Weights of a small audio embedding model: soap at rate 0.0018.
Rows from block 8, named by matrix and row number. Rows with one number belong to one neuron. Each number is 500 + 40 x the weight over its row's rms, rounded and kept within 0 to 999. All counts start at 0. Numbers have three digits each. After the name is the row's rms in percent of the matrix's.
# u: gMLP up (value half) (model.blocks.8.mixer.u.weight, 576x384), inputs 154-230
# v: gMLP up (gate half) (model.blocks.8.mixer.v.weight, 576x384), inputs 154-230
# out: gMLP down (model.blocks.8.mixer.out.weight, 384x576, transposed), outputs 154-230
u.112 089:466425434590500566585517497476508536541519517451397496504471485496503522455501469459490515439504503507510540503474517497465522492433544500520464485492461409542517481496485497516486421435479511429530501451494391522507511458456501454
v.112 093:436536558513495522422504482490497529490504494439485444415541549523491520477458466570486488524544409501498480510518447511436605493537489505464454451492443507486487477536573499469548512424479540501446518468509510536544527528505498526
out.112 093:554529531503522552528533531527506479498488516455532518584484519524481497506515549489435534488386506478453509497573540520525550524529490525585497557530550480539503556557528555452501477531534533532475548492452518540454452499557451518
u.113 095:506537527461475526509513574603479440581549469493522511491520528504472404549511508462484513573450526509493495429466456509500414514459429546559576451517511490487470493486501510534455495487559527529529548448486439495517525504490555507
v.113 084:538471557515458482507606494505543498523552466537480482539456484481508474470479467471463476563501483562549485514438479573544477567480487499509510521493475477499491530547413479465536467547468610494479483642572561515469476464579478565
out.113 103:528515454499482474536457537435473510459457480557516543519499565460502498484460470543520492445473598475477517490494473523587542486554539491528598492524448467525468503497509486505551427436488492553468477519441536446479498452471555519
u.114 108:531533473460417451513561505509544496491432524473493516541544505461613460544540559463481474562441447511441479507543584552526473481491482513486501565482513468509489505435452465460483480493498474488526538538458551490449552448481525536
v.114 100:548408499486510500492493520514569533515512514551479459463513492416486503461457481477511482535496502471569543524465423505564503489525510540485426485450520530486460489546404463457483500537536452443505523529479513489565460484505527535
out.114 107:498480533503519561535565475423460539582470509463454480457473490501528542514476484569504582441572471518498499557540433516441550487515539495565466463475427496428527451431491493517510454590508475477487569499520464455543523480495509519
u.115 095:517475454522485563397498521508438497492471550518538524581447565520535488479488497457516487601546472509561540536531474471495522438512517535520461482559478473484515459480440473422569480411508489559503499522487551488516501471534475468
v.115 092:510488421453531504595521516500566520460458531520546529454453535537502578496472507591428466495509446499557536533468434507443493524464401410494548579484515479449535528520476517605529525496513481523516503486556534507469501487522525475
out.115 097:477486500464495473466440532440456508514503426419577502531461435471523480510498526465441506424526428512458493509440481500432492496450484496469505474456558520521452505430387474556462475470466510474485443480516431469484531536537557481
u.116 088:482462499587469542436526455548496485543538452487532567534465522557423473425532491500517464467504492486463483562516437506488531506555504537513489533506521625552504499454499424493501532547439505451513527529464509556519496577522504475
v.116 090:558480485518535495478476476481525523534407488412540458399460528446510455478444468488461425514497499476529470457449543494540529390506541398490503538524433521503553482523453521521462571425484487427502528500466461533565492543452494458
out.116 087:530520585540506564505525449451480488469527525465523551552460469480544528523442419540464424491495494482533563458522474512492458459533469528546433459541546479535487465518540499522451496525527433452465511542485558441527483490420545526
u.117 096:455434528463513517477481489482538537523435559539473530473497527455444492511493518493440466542520526443450554442585537524501461484500518490579525415560494558464452563547549519487512492508512498492542489438570574506537483539509479503
v.117 097:449504453497550525468557522526508512498532581474553516471517506539503584493536538491532568397515458498463477489488441439517527531585523432520398457589514438508497491525535444487501535506621583412516535462528536530436478511523466498
out.117 100:489550535561512513462494536535502462494499456539463497474505500511482466506445478506514579479515508547519464570515461464586563507520439477503536561523472447527455506518535479569541477408536500520453522534448470556507516522516401462
u.118 103:441541592520518455455428523619532452445559541553462434547476504472520580522512437558457409405463515450526527459483500528515476525508461487537516466443520477492549489440529498484484483483478516501545514523492553563462498481430514525
v.118 099:504493416525556526444565512525530465400479493447475440510464546526485519523469544552513472510579494535469539528472419453493470550499478533523454526479450557544448414525469530488561427527466455522541545474420534472547531468567550530
out.118 105:523512501517400488492483490569473508498572473444527449440502506455390524519480475470481562479553524549404443586581489427471526471453512492533576453449465595520494543504485492497487459564531482520475490566466467517549545536502554485
u.119 121:601417504572495391527493499458544471518501555512505518513552493469469503514512476532555518477511551516430474512474444521503541512559505530480562439572612471541587448525588435481496417526463439532496542511521549502532466574532557501
v.119 110:478489549461510391442496556435411511500467487458505570472511421461501500470502567506514474542518464511442455489485522547495519511517452472489546484511499460496473517511427499509433445494441514575519572476520545484519520467460623479
out.119 118:450483487454477522503455498498462538403470503536515521388511532578527497493523553543507512505543451469510458494537500594431472549452479496478558461416460458491431461445529503463484500504454541436457464474457526583446517446502561479
u.120 101:526448532498469472525457535520490449513570586482541523511556555451613525544540440488541453547438556475579521529447459481513516462534574504520422490487476408526550575465562453562597409470547493462485505453543524462447515563540477465
v.120 102:492520446448531530426538500488558478482356515503523504455531572403560532550475549513575423497537521509491451458541527485492575440482475503460544465542434526514502559600484484435434609550520535543543527529561486474509493493489503574
out.120 097:515531446454523458542520535562590515425530560497479510514484510579475468520520614537507521480468547522468495459491467544520452486544483438542445495460449515444478457603463525506504486515470461528569489548503481476520492466470504588
u.122 101:532524450458468469465599464430556508490413552445474527516482501439489538517477468499453479536442486518511477478534513530569504437552569477524453464503496540502542463454429503514466544512497509426506496535563482538525494459516541539
v.122 094:511510487472550451443548471499512514466510500520502448548484493493431558502542543506499532503477496546467462481581531508587475503448535498435573503477488506436390502543528444455410517447454512578462426578522579493506513426475490526
out.122 093:489443473559461488497508500518526464562514463457531463490531508519487561562464514480509517488556460578518498499493449567526469489539496486448517504552428494507557519485459531471508525495504454594495442420473497482524536496521483519
u.123 096:492532537569557532443465458501448460508490440521482435533509474460450428451520467523524465474469526529502502503534517457502488492441473584500499498482512462467494499478470576496444460495471499515443511532556477526477506521523464544
v.123 097:485524565491483539548487524504451545506404516424487539426488500552448466468510510631453521511424466567502533570468491546496470517498503534433513475417457492454562540519515542500475555514395521506499480519524500421454518485486530424
out.123 106:503538457512577450475498466478458527528481536535481494478488517478493525545554467506483548531502517486556558480545469557511418458562536523528439394512517453511513517444485442556493479482529461493487506505447491481428458508485478458
u.124 096:510394556424531516493469482471531516490478574531474546497535555601462484542459492538517496413442524488505483510424520499483470533507484459502511493521531569485435510557554560522525506517436533495537502508496491526506458423502527457
v.124 087:449496458495415512528496509485548443438507432433464397407462536452535467461511540458548490517491458510607497479493510448453520458508543523471469492560499516526542478512585535458499459452503590515491548497566475482523477496466573463
out.124 089:530496536504472541474513451441499570499468544436504436546480492475484468531467521470463552445461522525450543469552470456542514426618494547536522452486405507479479465583486558547489483501533493448511522536496546479525464525531469499
u.125 093:467523464518475541521494476567467562497541541461501485487466505530405467470495476556543484502441491522527463501515466500457483516510517460497453485455502469484520490480490523509459431510515473469516484502425436475514468623492498527
v.125 085:530517479473571531469539501449428516469569558489459559536498511447527422537498485400497521475437545400548547483514516571470542561515484501487546516522492449499456562528558457516421497506414514430473515544443482423576535520529467516
out.125 086:487423484430516491461519527488495474492488505510567507587521499510529514513535471436468564544488418567561485558451571407523437495455503601515464515472530557492510537521495543432437431488530519432498545523540526487459445419549468487
u.126 098:555509513547453480547508548478516489530507511492509501537539487487526562471524485527462399573537469544473535484456495582500487521465468569503592492514415511463434557520474571521482482485474539454466549454430555423471504581466506492
v.126 094:599484493514513526404464458495586525507488502426502526447416511535562412474500525449431470428524578460503520470502477483546482510528533505514527528530568534423555520463543536501497524523487455597501556548526478507499412475470494567
out.126 096:543447525531545454503460540500505535498510513471499460510527582502482507529498481510469490467443505472568451469526405473446564494579509475506448554538498504575457584447497505451546452516526512513490541552499535486485525469485505470
u.127 099:487473498532541450568487542550498529409498432444505468516567515501512433524509476518563509520520480588453517452511477483554488556477467512478548511518493459552402517488469512518464459599439508463474462564491497562472491532488450497
v.127 103:513521525409525550550486496560566471470455501533525499410487535457533434536586501429492526486533423530542504503477508394439414505472502527480443503508521530500519519532473533500521561489430505558490477533555451525530548396476473543
out.127 097:550540503491519515474472519458478502528520524458461511508460485505463504490505559553460507555516469416494454529511475466518479486458525474531500525532435510517501555501533407533477548547487430530524484526524529499505493479463479493
u.128 100:541493524498430524544472522485573493544420504482524566476550549448532507515541450524502544438513472511530530474537526509494540528517522514452460422498534436428519521553532495459485515490500513421404528498546545552459529522522468421
v.128 103:514465532483534468486534508491519420545551450466485481461443510581520544577449535495468421491501539506508458514544500482481483487502540439495561514538539526481513528486495481573480481449505521557489497472434565484509513476589508445
out.128 097:480511481492517427446552572502470424456505517460466475476466469485449452504520569486500526511447523531446467469531495564545375437506503581481517503516469553505480534474534469479515515516519441527497445576472484483479493539525502456
u.129 092:529465447552492449536537503440427542528517556462497480556495498479495573440443429520504452515540481538439471502502423426452468467507515499485426411454496456558470543491503539497513453503409518445501540478499524509554532516543516538
v.129 092:539532431409559558544479545464591535516437535467463529513458506519532484443500449548556507494547482508538484465513477482488511554443577461493535567411443484441550507539514425465479506476455437525541560510463479467457560510477547528
out.129 095:503562569496417539480479469510492463445577514501534555476543532558550468544563400434476578467500474481500458446517517541559562539538546505568464513518552518412486458499515485521529555505483589475549491474511501490460490493511511481
u.130 092:479463489562454478535480517479579520535580491445458503556468537425512515473530517520454499520480519446484476487448456443482566595448546479519507527498565473542514551471484546541447514570461505472508555483426557541566442485513527496
v.130 095:497537508474531471511464592447467561494529529489457468481533486440496495417533475536477502455513473485495446508483554486542502499482461442546512497516568497524579566521461480498426412437497522478432493502441515484523451537488444458
out.130 094:504506496532573454531530536411493488544480558435526502453524506498458504535502533457484538530514565513516536542474499536532521435515444517412497479482426512504489502485526541473494471436464511521467496529514459494442533451482468474
u.131 103:541487465487545535485463485458567471471542441521533481478493514572448493507490527520452474499548469531558490498480397488488530548437477535526503488459482490483461465547502517511484489577439511538530514489486477545479573449449511461
v.131 093:448411532498454522488551517503578548465485512493455504517451517487482496465496505391502514486524454439507473519444478519501549485567444523455443484460462469508531465470580510574507539560560487502534512518426530522490535444470531574
out.131 092:477462492496484453515515454523438487560459459483495589506435535481515544468481491539545478540482525545525511466532520473457512444576467500475449469493427490542497504467532544475524555507518415539448452511530488511518469497553504544
u.132 100:506476557487514457436394458490536465493489506487498424526584482468479519490490500485505436521470518544542436493528438491485500494448500547555556482537588530497506513508489596511488477467498457459429535521467524540552553505528499456
v.132 104:589548513531498462540494470453465451516499486459508461508489549479498608512508484436446517555477513539538458487531572497511457486468509498544473455496470521468461528493492487509528499477534539576518562477409554448408457566520394582
out.132 103:459540531488538528515510530477475528517542443486509486551505431510520577558481479503511585440505503506469546492521522500503488515523483504461522482504500524444532423473515475493500551534500478517437483453551546495510425556540520469
u.133 091:515477507470561524485502480560641503518420448521494456499538473538494488439463528457515513451522535592517563494534523469521504507569503412429497525486542623537437485443472488535433456536490547505428494488509509528508495507486532544
v.133 087:439536486463495571495513454499487494463508555521500494534434478480531467463495418559465503439485474528447507509558470442410479556553544491531478577450524503555513578548403501533532511448533525521510532461430500544548500478550528447
out.133 088:483582533533412500504486512476478487554526453504501511508476511489531432513465541505519456568486524434447506478466510540495427558507535565468491515507497496533485501547548564488503518485518547540550475494495512503453536520513486525
u.134 106:555477526450551534549473496558545430518459495559497489517532450610458483491475543511490524480510476517453587518471513529559482525476467506480485556566546514440489581469478451469541592551548553515572481504475592506506520503535520511
v.134 098:450471512510499444553541461473497517540430460473488477550503479520542543501488483458527542496442508550498501449526432490457539525514469572504471576499470458437452523553510452508455483423537498468539464516494526548583486503574493527
out.134 106:443488465494424504579440573482473567454430464442473460460555515590520519428483489475518521461506562467541556454511409518433492507472547505475517466511530534550480511482487484536506451453502446517471498514464506530494487494500499457
u.135 097:529448478453512575485460452482524443478530443583480522489570482447421510526505521485540539531398421482459471512545464521545501453528547500480442428551505461494440515481529487486509435486547505474511565510487521577521525450584489467
v.135 100:460536499458457521525574512509472459505479476435529419576451473558552439536533482494558448541403500527495481508477512493442483540504480542526525469571509575538547523497488493431499505510546573541511469530553457426514491495483563507
out.135 095:495458504454522457487602512514520494520475530583520558458458513498501516568524466512468512482469466569480469559433469457484495526483529447558504400503451568465470480472524517527487532473536520546491499479544467481487492515500494499
u.136 111:450534477471492598483573502487494530458517432476483561524494441462486537524436566540573510572514456513483457476462468445492548531494471523536577497547523485533531490492429410489532497536538506490496495567561440556466431473506506474
v.136 109:456504470526600552480478507538475571510475484492379513433494550498489547491497529584463538513516473437488527500498538457596552510512469506418479564446538535472513458442494468500507412522552515528446490447528433463470559458455480480
out.136 110:516565520461545460502423517397518452531458487518528461488497476547520542462557523464579482543452487383413442495509467494471487441529522413478502467522550526557484442440562506587464473495413467430551456535473557520472450501521484476
u.137 113:520561584531537472514588537544525475520537485443507467464577464497502475483529531504549470539580528512477529471533447512501527496445483542434500563479511496544501382442517491536523482588457565514507410541493505497438500458472471492
v.137 111:580518564519412563443545512481478494493568482508506523522463552501480506463517563499516492486447492445513520518583539542475509493454553497504501459526497572485510466566506446449475476470540523452474548502464518454519555471516447498
out.137 110:505557480588553518507480458496443465525567505430467434456443500513513526529447556492501502528498485494482477515517518488513503571498517493480458471553474472456440511584488453506463475502550498495531587514478486482446509491504475470
u.138 095:566537493507509514568477505513548525540486541505562513443510460479555571526538527514435490482477504558621486577412520594479394481464524512520461500512534524578513589494472496524463530507488476513558507443488504404461456470528466541
v.138 092:525527576487518582498485522579526497503564466540510491518473548563503521548469480520519493478477435494546520545482507434484503442427484443497551447549516481525532519428495422551480499489531523529441533598424494437518549561472516536
out.138 094:531499577541486432401490505499524575534479534521575443462414523528447478479426509520594449498494482464439564487548520549503569547455422514478479525402523511508485509520515521499530498467426487530454506572533504544513534506450511481