python train.py --arch="gmlp" --model="audio embedding model" --dataset="synthesized solo parts of chorales (CocoChorales)" --train_examples=39062 --gain_aug_db=10 --time_shift_ms=100 --input="waveform_16khz" --targets=["instrument"] --num_classes=13 --embedding_dim=64 --norm="layernorm" --mlp_ratio=3 --drop_path=0.1 --wave_strides=[5, 2, 2, 2, 2, 2] --subsampling=2 --layers=14 --width=384 --am_softmax_margin=0.3 --am_softmax_scale=30 --residual_init="none" --optimizer="soap" --beta2=0.99 --lr=0.0018 --beta1=0.9 --shampoo_beta=0.99 --eps=1e-08 --precondition_frequency=25 --max_precond_dim=1536 --one_sided=false --adamw_lr_other_params=0.00094 --grad_clip=1.0 --steps=4000 --batch_size=64 --epochs=6.6 --lr_schedule="linear" --final_lr_fraction=0.05 --warmup_steps=200 --weight_decay=0.2 --adamw_weight_decay_other_params=0
Rows from block 8 of a small audio embedding model, named by matrix and row number. Rows with one number belong to one neuron. Each number is 128 + 24 x the weight over its row's rms, rounded and kept within 0 to 255. All counts start at 0.
After each neuron's rows are labels from the 100 clips, of 14976, where the neuron reaches its largest size: "responds to" is what is common among them. Only what is clearly more common there than usual is listed. The data: synthesized solo parts of chorales (CocoChorales).
# u: gMLP up (value half) (model.blocks.8.mixer.u.weight, 576x384), inputs 154-230
# v: gMLP up (gate half) (model.blocks.8.mixer.v.weight, 576x384), inputs 154-230
# out: gMLP down (model.blocks.8.mixer.out.weight, 384x576, transposed), outputs 154-230

u.345 [129 155 125  88 144 140 129 137 132 136 118 147 107 143 150 133 117 114 137 123 101 126 107 105 106 141 109 102 161 103  72 145 103 136  82 139 138 123 117 121  98 104 149 143 117  85 166 136  85 134 113 148 138 159 105  72 108 143 131 137 114 125 104 126 143 157 111 103 147 137 142 140 141 151  95 169 133]
v.345 [117  93 121  88 125 126 113 111 112 148 118 150 126 125 136 153 115 177 104 137 113 122 114 121 111 126 142 112 157 131 163  68 131 134 145 163 107 106  92  95 166 144  54 121 125  88 102 141 154 133 108 135  97 174 114  97 111 151 155 155 120 134 106  94 147 183 105 133 164  68 109 104 148 148 147 138 155]
out.345 [130 143 144 146 139 122 113 141 150 140 119 118 160 113 128 128 101 130 107 131 127 122 166 101 102 164  94 104  89 121 178 102 159 150 143 164 167 134 154 158 146 194 152 118 132 139  99  93 143 136 145 166  71 127 114 183  88 127 113  95 140 133 117 116 135 140 129 182 105 145 129 109 139 150 137  94 128]
responds to: trombone; clarinet; note E4

u.215 [129 150 141 103 110 102 109 136  89 128 137 101  80 103  98 103 166 121  97 125 122 160  99 151 113 140 123 159 139 134 161 105 139 110 144 114 142 109 125 156  90  95 109 103 100 137 109 131 160 155 143 150 131 128 147  78 152 156 146 151 127 108 169 148 154 129  99  98 154 141 109 193 124 149 119 131 148]
v.215 [187 128 155 120 135  96 105 137 107 112 156 128 187 129 104 114 142 126 163 132 113 153 172 130 144 108 116 130 103 109 121 137  97 161 174 132 126  96 119 130 128 167 145 112 109  96 133 155 176 127 108 111 100 126 130 125 134 134 120 190 142 173  88 127 126 109 120  93 185 102 147 110 167 122 106 149 116]
out.215 [145 151 119 163  90 132 121 129 141 137 130  89 122  81 105 100 107 122  91 115 126 126 132 114 120 124  76 142 140 126 139 151 105 116  78 120 140 129 102 138 142 117  97 154 175  82 147 112 136 141 129 119 125 125 129 134 106 141 129 137 104 155  93 120  79 149 171 151 125 147 104 103 109 155 130 173 126]
responds to: horn; note A4; note G4

u.330 [134  78 130 157 125 113 107  90 140  75 132 114 131 119 133 129  66  96  96 123 151  98 148 127 155 104  96 137 114 146 123 178 114 133 158 127 161 125 142 125  96 105  85 108 126 111  93 147 145  72 120 129 127 142 135 112 129 154  96 118  94 110  98 125 135 153 162 112 161 106 139 129 161 115 121 159 140]
v.330 [ 88 158 124 134 128 125 116 119 119 117 193 113 100 189 144 164  94  96 146 145 147 135  88 148 143 121 105 112 138 102 140 147 142 127 105 160 130 126 110 123  88 134 116 119 119 127  98 138 113 119 151  99 138 117 106 154 162 161 122 148 120 149 129 100 162 104 149 127 152 130 112 144 197 154 128 140 130]
out.330 [133 130 140 118 108 119  97  89 127 188 140 153 103 148 143  80 161 111 124 117 125 142 140 130  89 124  90 101 127  93 143 103 153 143 125  98 144 105 139 139 162 126 151 129 100 132 120  99 112 159 178 144 149 131  89 140 122 121 164 147 119 111 119 134 137 132  95 113 125 157 108 114 147 143 130 159  90]
responds to: trombone; note E4; note D#4

u.407 [164 113 125 147  81 113 150 148 169  79 199 123 123  91 117  88 128 119 101 157 111 122 119 130 128 154 134 158 119 143 127 121 142 125 158 133 118 108 144 119 151 122 150 106 149 137 119 140 152  93 113 162 112 162 147 150 138 143 161 138 128 122 144 129 142  84 135 112 170 140 125 140 140 157 143 106 140]
v.407 [121  97 137 140 158 140  94 125 102 102 144 159 143 135 108 137 154 137 114 124 103 139 126  53 114 180 153 107 132  89 179 155 101 119 146  78 148 167 119 152 120  66 175 101 169 115 117 125 129 110  92 135  93 135 102 107 135 152 155  93 130 105 137 109 120 106 126 108 124 119 142 111  99 145 126 136 143]
out.407 [ 85 105  87 131  93 133 126 138 111 128 113 104 144 160 123 155 101 136  85 127 107 135 124 128 114  95 116  91 110 131 129 132 108 167 159 148 131 132 139 115 160 105 119 156 151 106  99 127 121 115  95 147 105 128 128 106  93 162 132 119 152 162 150 136 151 153 115 114 117 136 157 209 154 119  99 172  90]
responds to: horn; note A4; note B4

u.506 [123 145 104 111 151 139  88 156 161 100 117 115 136 151  81 120 123 148 144 151 115 172  88 158 110 114 132 120 169 134 145 175 144 151 127 121 133 122 127 174  89 106 176 119  97 132 146 119 157 172 160 124 111 122 134 113 151  78 142 152 138 131 111 105 112 147  60 120 112 165 131 120  95 141  97 148 115]
v.506 [172 153 125 163 108 135 125 128 140 121 125 148 110 109  80 150  78 150 126 142 136 136 145  96 124 119 119 101 141  85 108 115 147 139 122 123 107 123 135  84 200 133 128 133 144 123 129 142 146 172 122 126 116  85 155 158 111 103 113 158 129 125 119 120 108 155 119 139 152 114 125 141 142 135 188 161 115]
out.506 [102 148 153 123  91  99 113 122 114 136 126 180 155 102 133 124 153 176 123 139  97 127 159 110 115 156 104 126  88 163 174 105 140 133 137 110 175 138 144 100 163 116 109 187  92 113 181 112 150 139 132 123 126 153 135 157  74 101 143 142 153 155 144 166 145 145 174 158 153  90 166 135 117 142 153 151 102]
responds to: horn; note A4; note B4

u.197 [ 95 165 160 124  99 124 102 119 129 102 172  81 141 113 140 112 101  97 126 133 130 109 160 133 116 129 125 149 113 118 117 137 133 137 119 136  94 148 134 136  97 102 137 138 105 117 144  81 168 152 100 133 148 141 140 126 133 129 107 121 141  96 170 140 146 176 188 116 140 140  88 170 208 109  72 151 122]
v.197 [107 120 139 167 124 127 112 149 141 106 118 128  98 126 134 119 182 163 172 154 109 113 120 154  77 130 114 108 119 145 141 105 127 175 103 129 114 141 114 153 109 140 141 147 135 117 130 140 139 151 118 116  84 123 154 148 119  97 131 163  96 102 111 141 128 127 139 109 122  91 140 101 119 139 134 132 126]
out.197 [ 97  91 140 106 118  97 100 138 160 132 138 144 102 111 125 120 125 127 140 114 141 141 116 141 184 184 123 130 161  99 129 153 155 132 109 155 105 136 152 127 145 131  95 105 148  96 148 152 149 143 133 130  94 106 151 153 128 145 134 141 168  83 102 148 106 111 135 104 173 116 111 136  71 126 153  97 133]
responds to: trombone; oboe

u.503 [136  99  89 121 137 193 125 159 120 147 144 128 120 102 140 124 127 137 109  71 103 130 143 134 140 107 144 144 121 187 131 167 119 129 160 135 157 111  82 132 113 161 114 148 123 119 124 113 137 130 120  93 121 131 151 144 141 130 141 108 139 114 143  93 103  97 155 106  69 153  85 131 138 177 109 129 153]
v.503 [100 124 111 149  85 138 135 140 125  96 158 136 131 134 121 142 153 161 138 147 145 138 159 150 153 122 113 152 143 151 133  79 113 126 162 136 119 152  70 129 111 179 117 156 105 145 166 126  96 141 145 149 111 130 116 130 131  91  93 107 125 157 108 136 161 129 109 139  90 110  97 112 167 155 138 153 122]
out.503 [142  68 104 116 155  92 137 118 139 121 133 126 127 169 110 113 104 144 150 134 141 142 136 125 130 132 116 169 156 134 148 141 133  94  99 135  97 121 176 113  86  92 131 137 118 106 111 127 160 116 125 140 137 125 106 108 151 204 148 148 155 163 155  94 124 132  98 119 141 100 122 154 110 111 147  98 116]
responds to: trumpet; note F5; note D#5

u.480 [ 86 124 103 160 140 128 140 182 115  90 131  99  67 163  63 173 144 148 104 119 145  96  91 121 114  97 106 137 147  71 107 119  96 120 118 135  98 135  88 151 108 125 113 140 138 179 133 152  86 137 164 117 135 160 139 113 116 161 112 164 149 119 113 148  98 187 150 119 124 165 138 156 129  64 105 121 117]
v.480 [148 153 134 165 144 136 117 166 102 115 142 160  97 109  95 152 112 148 131 123  99 152 164  88 123 139 137 122 146  92 148 129 114 142 145 148 140 185  91 139 134 126 116 160  96 110 120 172 126 143 148 104 155 106 107 102  99 120 132 132 126 149  99 142 139  81 131 116 157  91 111 158 114 108 126 135 133]
out.480 [147 187 148 130 110 144 129  94 177 151 103 126 111 101 112  99 135 120  82 132 134  92 116 106 149  95 137 134 117 103 160 150 129 117 123 134 119 106 139 125 108  76  83 159  96  73 129 155 130 123 102 123 137 156 117 173 102  98 143 177 111 143  88 125 128  98 138 152 145 138 135 156 190 158 136 126 102]
responds to: trumpet; horn; note C#5; note D5

u.5 [148 117 170 114 170 128  96 127 111  93 108 109 106 176 129 108 104 168 134 109 109 160 119 106  57 161  99 127 140  96 161 105 123 169 101 129 111 144 108 166 107 108 135 104 100 102  80 119 186 121 139 135  94 182 103 107 112  83 133 106 109 113 128 160 182 131 162 158 141 139 144 114 151 120 184 104 124]
v.5 [134 142  95 148 169 122 129 138 104 102 113 125 149 117 146 104 182 103 114 141 139 133 137  68 121 108 132 136 114 106 149 137 140 118  56 121 106 106 152 142 125 178 111 142  82 136 179  96 144 143 150 120 117 142 168  91 120 117 114 144 146 200 153 127 158 152 145 153  98 161 165 114 137 125 137 140 101]
out.5 [ 91 116  76 142 118  87 112  82 161 119 111 175 128 107  97 110 133 108 145 109 153 128 136 148 171 104 145 110 184 119 148 122 130 109 158 141 164 175 130 125 100 120 142 124 140 170 168 111 157 127 154 116 143  65 112 109 130 157 133 108 128 136 132  96  81 158 112 125 126 145 113 132 120 180 144 111 146]
responds to: trombone; note D#4; note F4

u.109 [122 121 102 128 105  97  92 186 139 122 147 113 119 131 171 130 100 138  97 112 171 165 121 130 156 151  86 128 105 129  83 110 126 162 133 121 113 117 142  70 115  59 137 162 175 104 125  94 110 101 127 148 171 101 150 123 164 141 114 155 129  91 159 108 108 111 104 189  98 128 161  81 109 134 155 150 160]
v.109 [138 164 135 147  88 139 107 133 131 102 119 144 125 105 112 151 116 151 172 160 149 179 110 132 103  98 118  97 145  67 152 168  87 108 137 136 128  79 102 111 122 108  76 178 121 152 102  90 146 108 112 120 160 133 104 128 118 109 128  90 138 150 142 116 122 163  97 157 113 159 110 108 108 117 103 126 157]
out.109 [122 171 149 128 160  78 168 158  96 153 111 143 128 137  90 118 138 125 133 116 159 129 128 102 129 118 114 111 154 125 160 136 122 144 145 132 119 118 133 157 130 105  82 117 135 115 148 171 108 135 119 121 101 151 134 122  85 127 121 129 174 125 124 159 117 124 133 110 148  81  76 120 142 125  91  98 133]
responds to: trombone

u.121 [134 152  85 128  88 123 117 140 146 117 128 149 111 156 129 159 103 155 182 126 116 132 134 104 124 140 108  85 123 108  89 160 138 112 155 104 145 103  89 130 140 132 112 189 142 140 125 102 104 159 107 149 102 128 151 122 133 152 102 135 138 132 109 120 135 119 134 138 147 134 136 137 110 123 123 125 127]
v.121 [158 122 130 131 104 110 126 108 169 129 108 129 144 125 164 128 151 140 117 167 150 153  80 126 144 171  99 128 141 131 112 138  84  87 148  99 156 123  99 141 128 162 163 129 163  76 165 112 145 116 153 146 173 151 142 144 109 139 128 123 106 159 154 107 132 137 116 146 122 177 132 109 126 116 156 104 138]
out.121 [142 125  93 126 161  93 154 149 148 150 113 124 110 114 159 108 148 152 119  98 125  93 123 124 131 192  80 153  95  99 124 123 113 138 109 138 133 142 119 128 119 118 122  89 106 117 105 125 148 123 108 104 125 131 140 119 131  85 136 116 119 144 103 153  97 131 136 121 119 103 102  76 123 160 143 136  85]
responds to: trombone; note D#4; note E4; note F4

u.13 [131 125  86 120 168 100  99 103 101 153 111 151 116 123 147 140  97 143 115 101 131  89  98 143 104 152 122 158 148 152 127 114  94 131 108 122 134 126 181  88 144  99 144 125 149 135 162 101 168 120  97 142 138 140 136 152 140 138 138 102 181 122 125 144  89 141 127 160 137 116 112 153 178  99 137 138 123]
v.13 [115 129 141 117 124 104 129 130 140 144  89 152 143 163 141 130 135  71 100 150  98  95 117 115 134 161 124 153  94 127 161 147 106 102 144 116 108 110 111 136 135  79 127 136 121 143 114 128 109 100 146 113 145 123 155 112 136 149 131 148 122 132 150 125 119  91  81 109  93 118 146 115 159 130 107 142 111]
out.13 [ 99 114 135 105 142  95 145 126 124 108 120 132 162 112  98 168 145 113 154 141 165  85 112 131 152 129 147  75  99 126 107 124 154 153 121  79 117 152 106 112 157 145 135 132 187 111 171 118 128 115 151 107 108 131 100 138 101 136 166 140 169 120 111 117  81 127 165 110 106 145  85 178 105 142 117 108  99]
responds to: horn; note C#5; note B4; note C5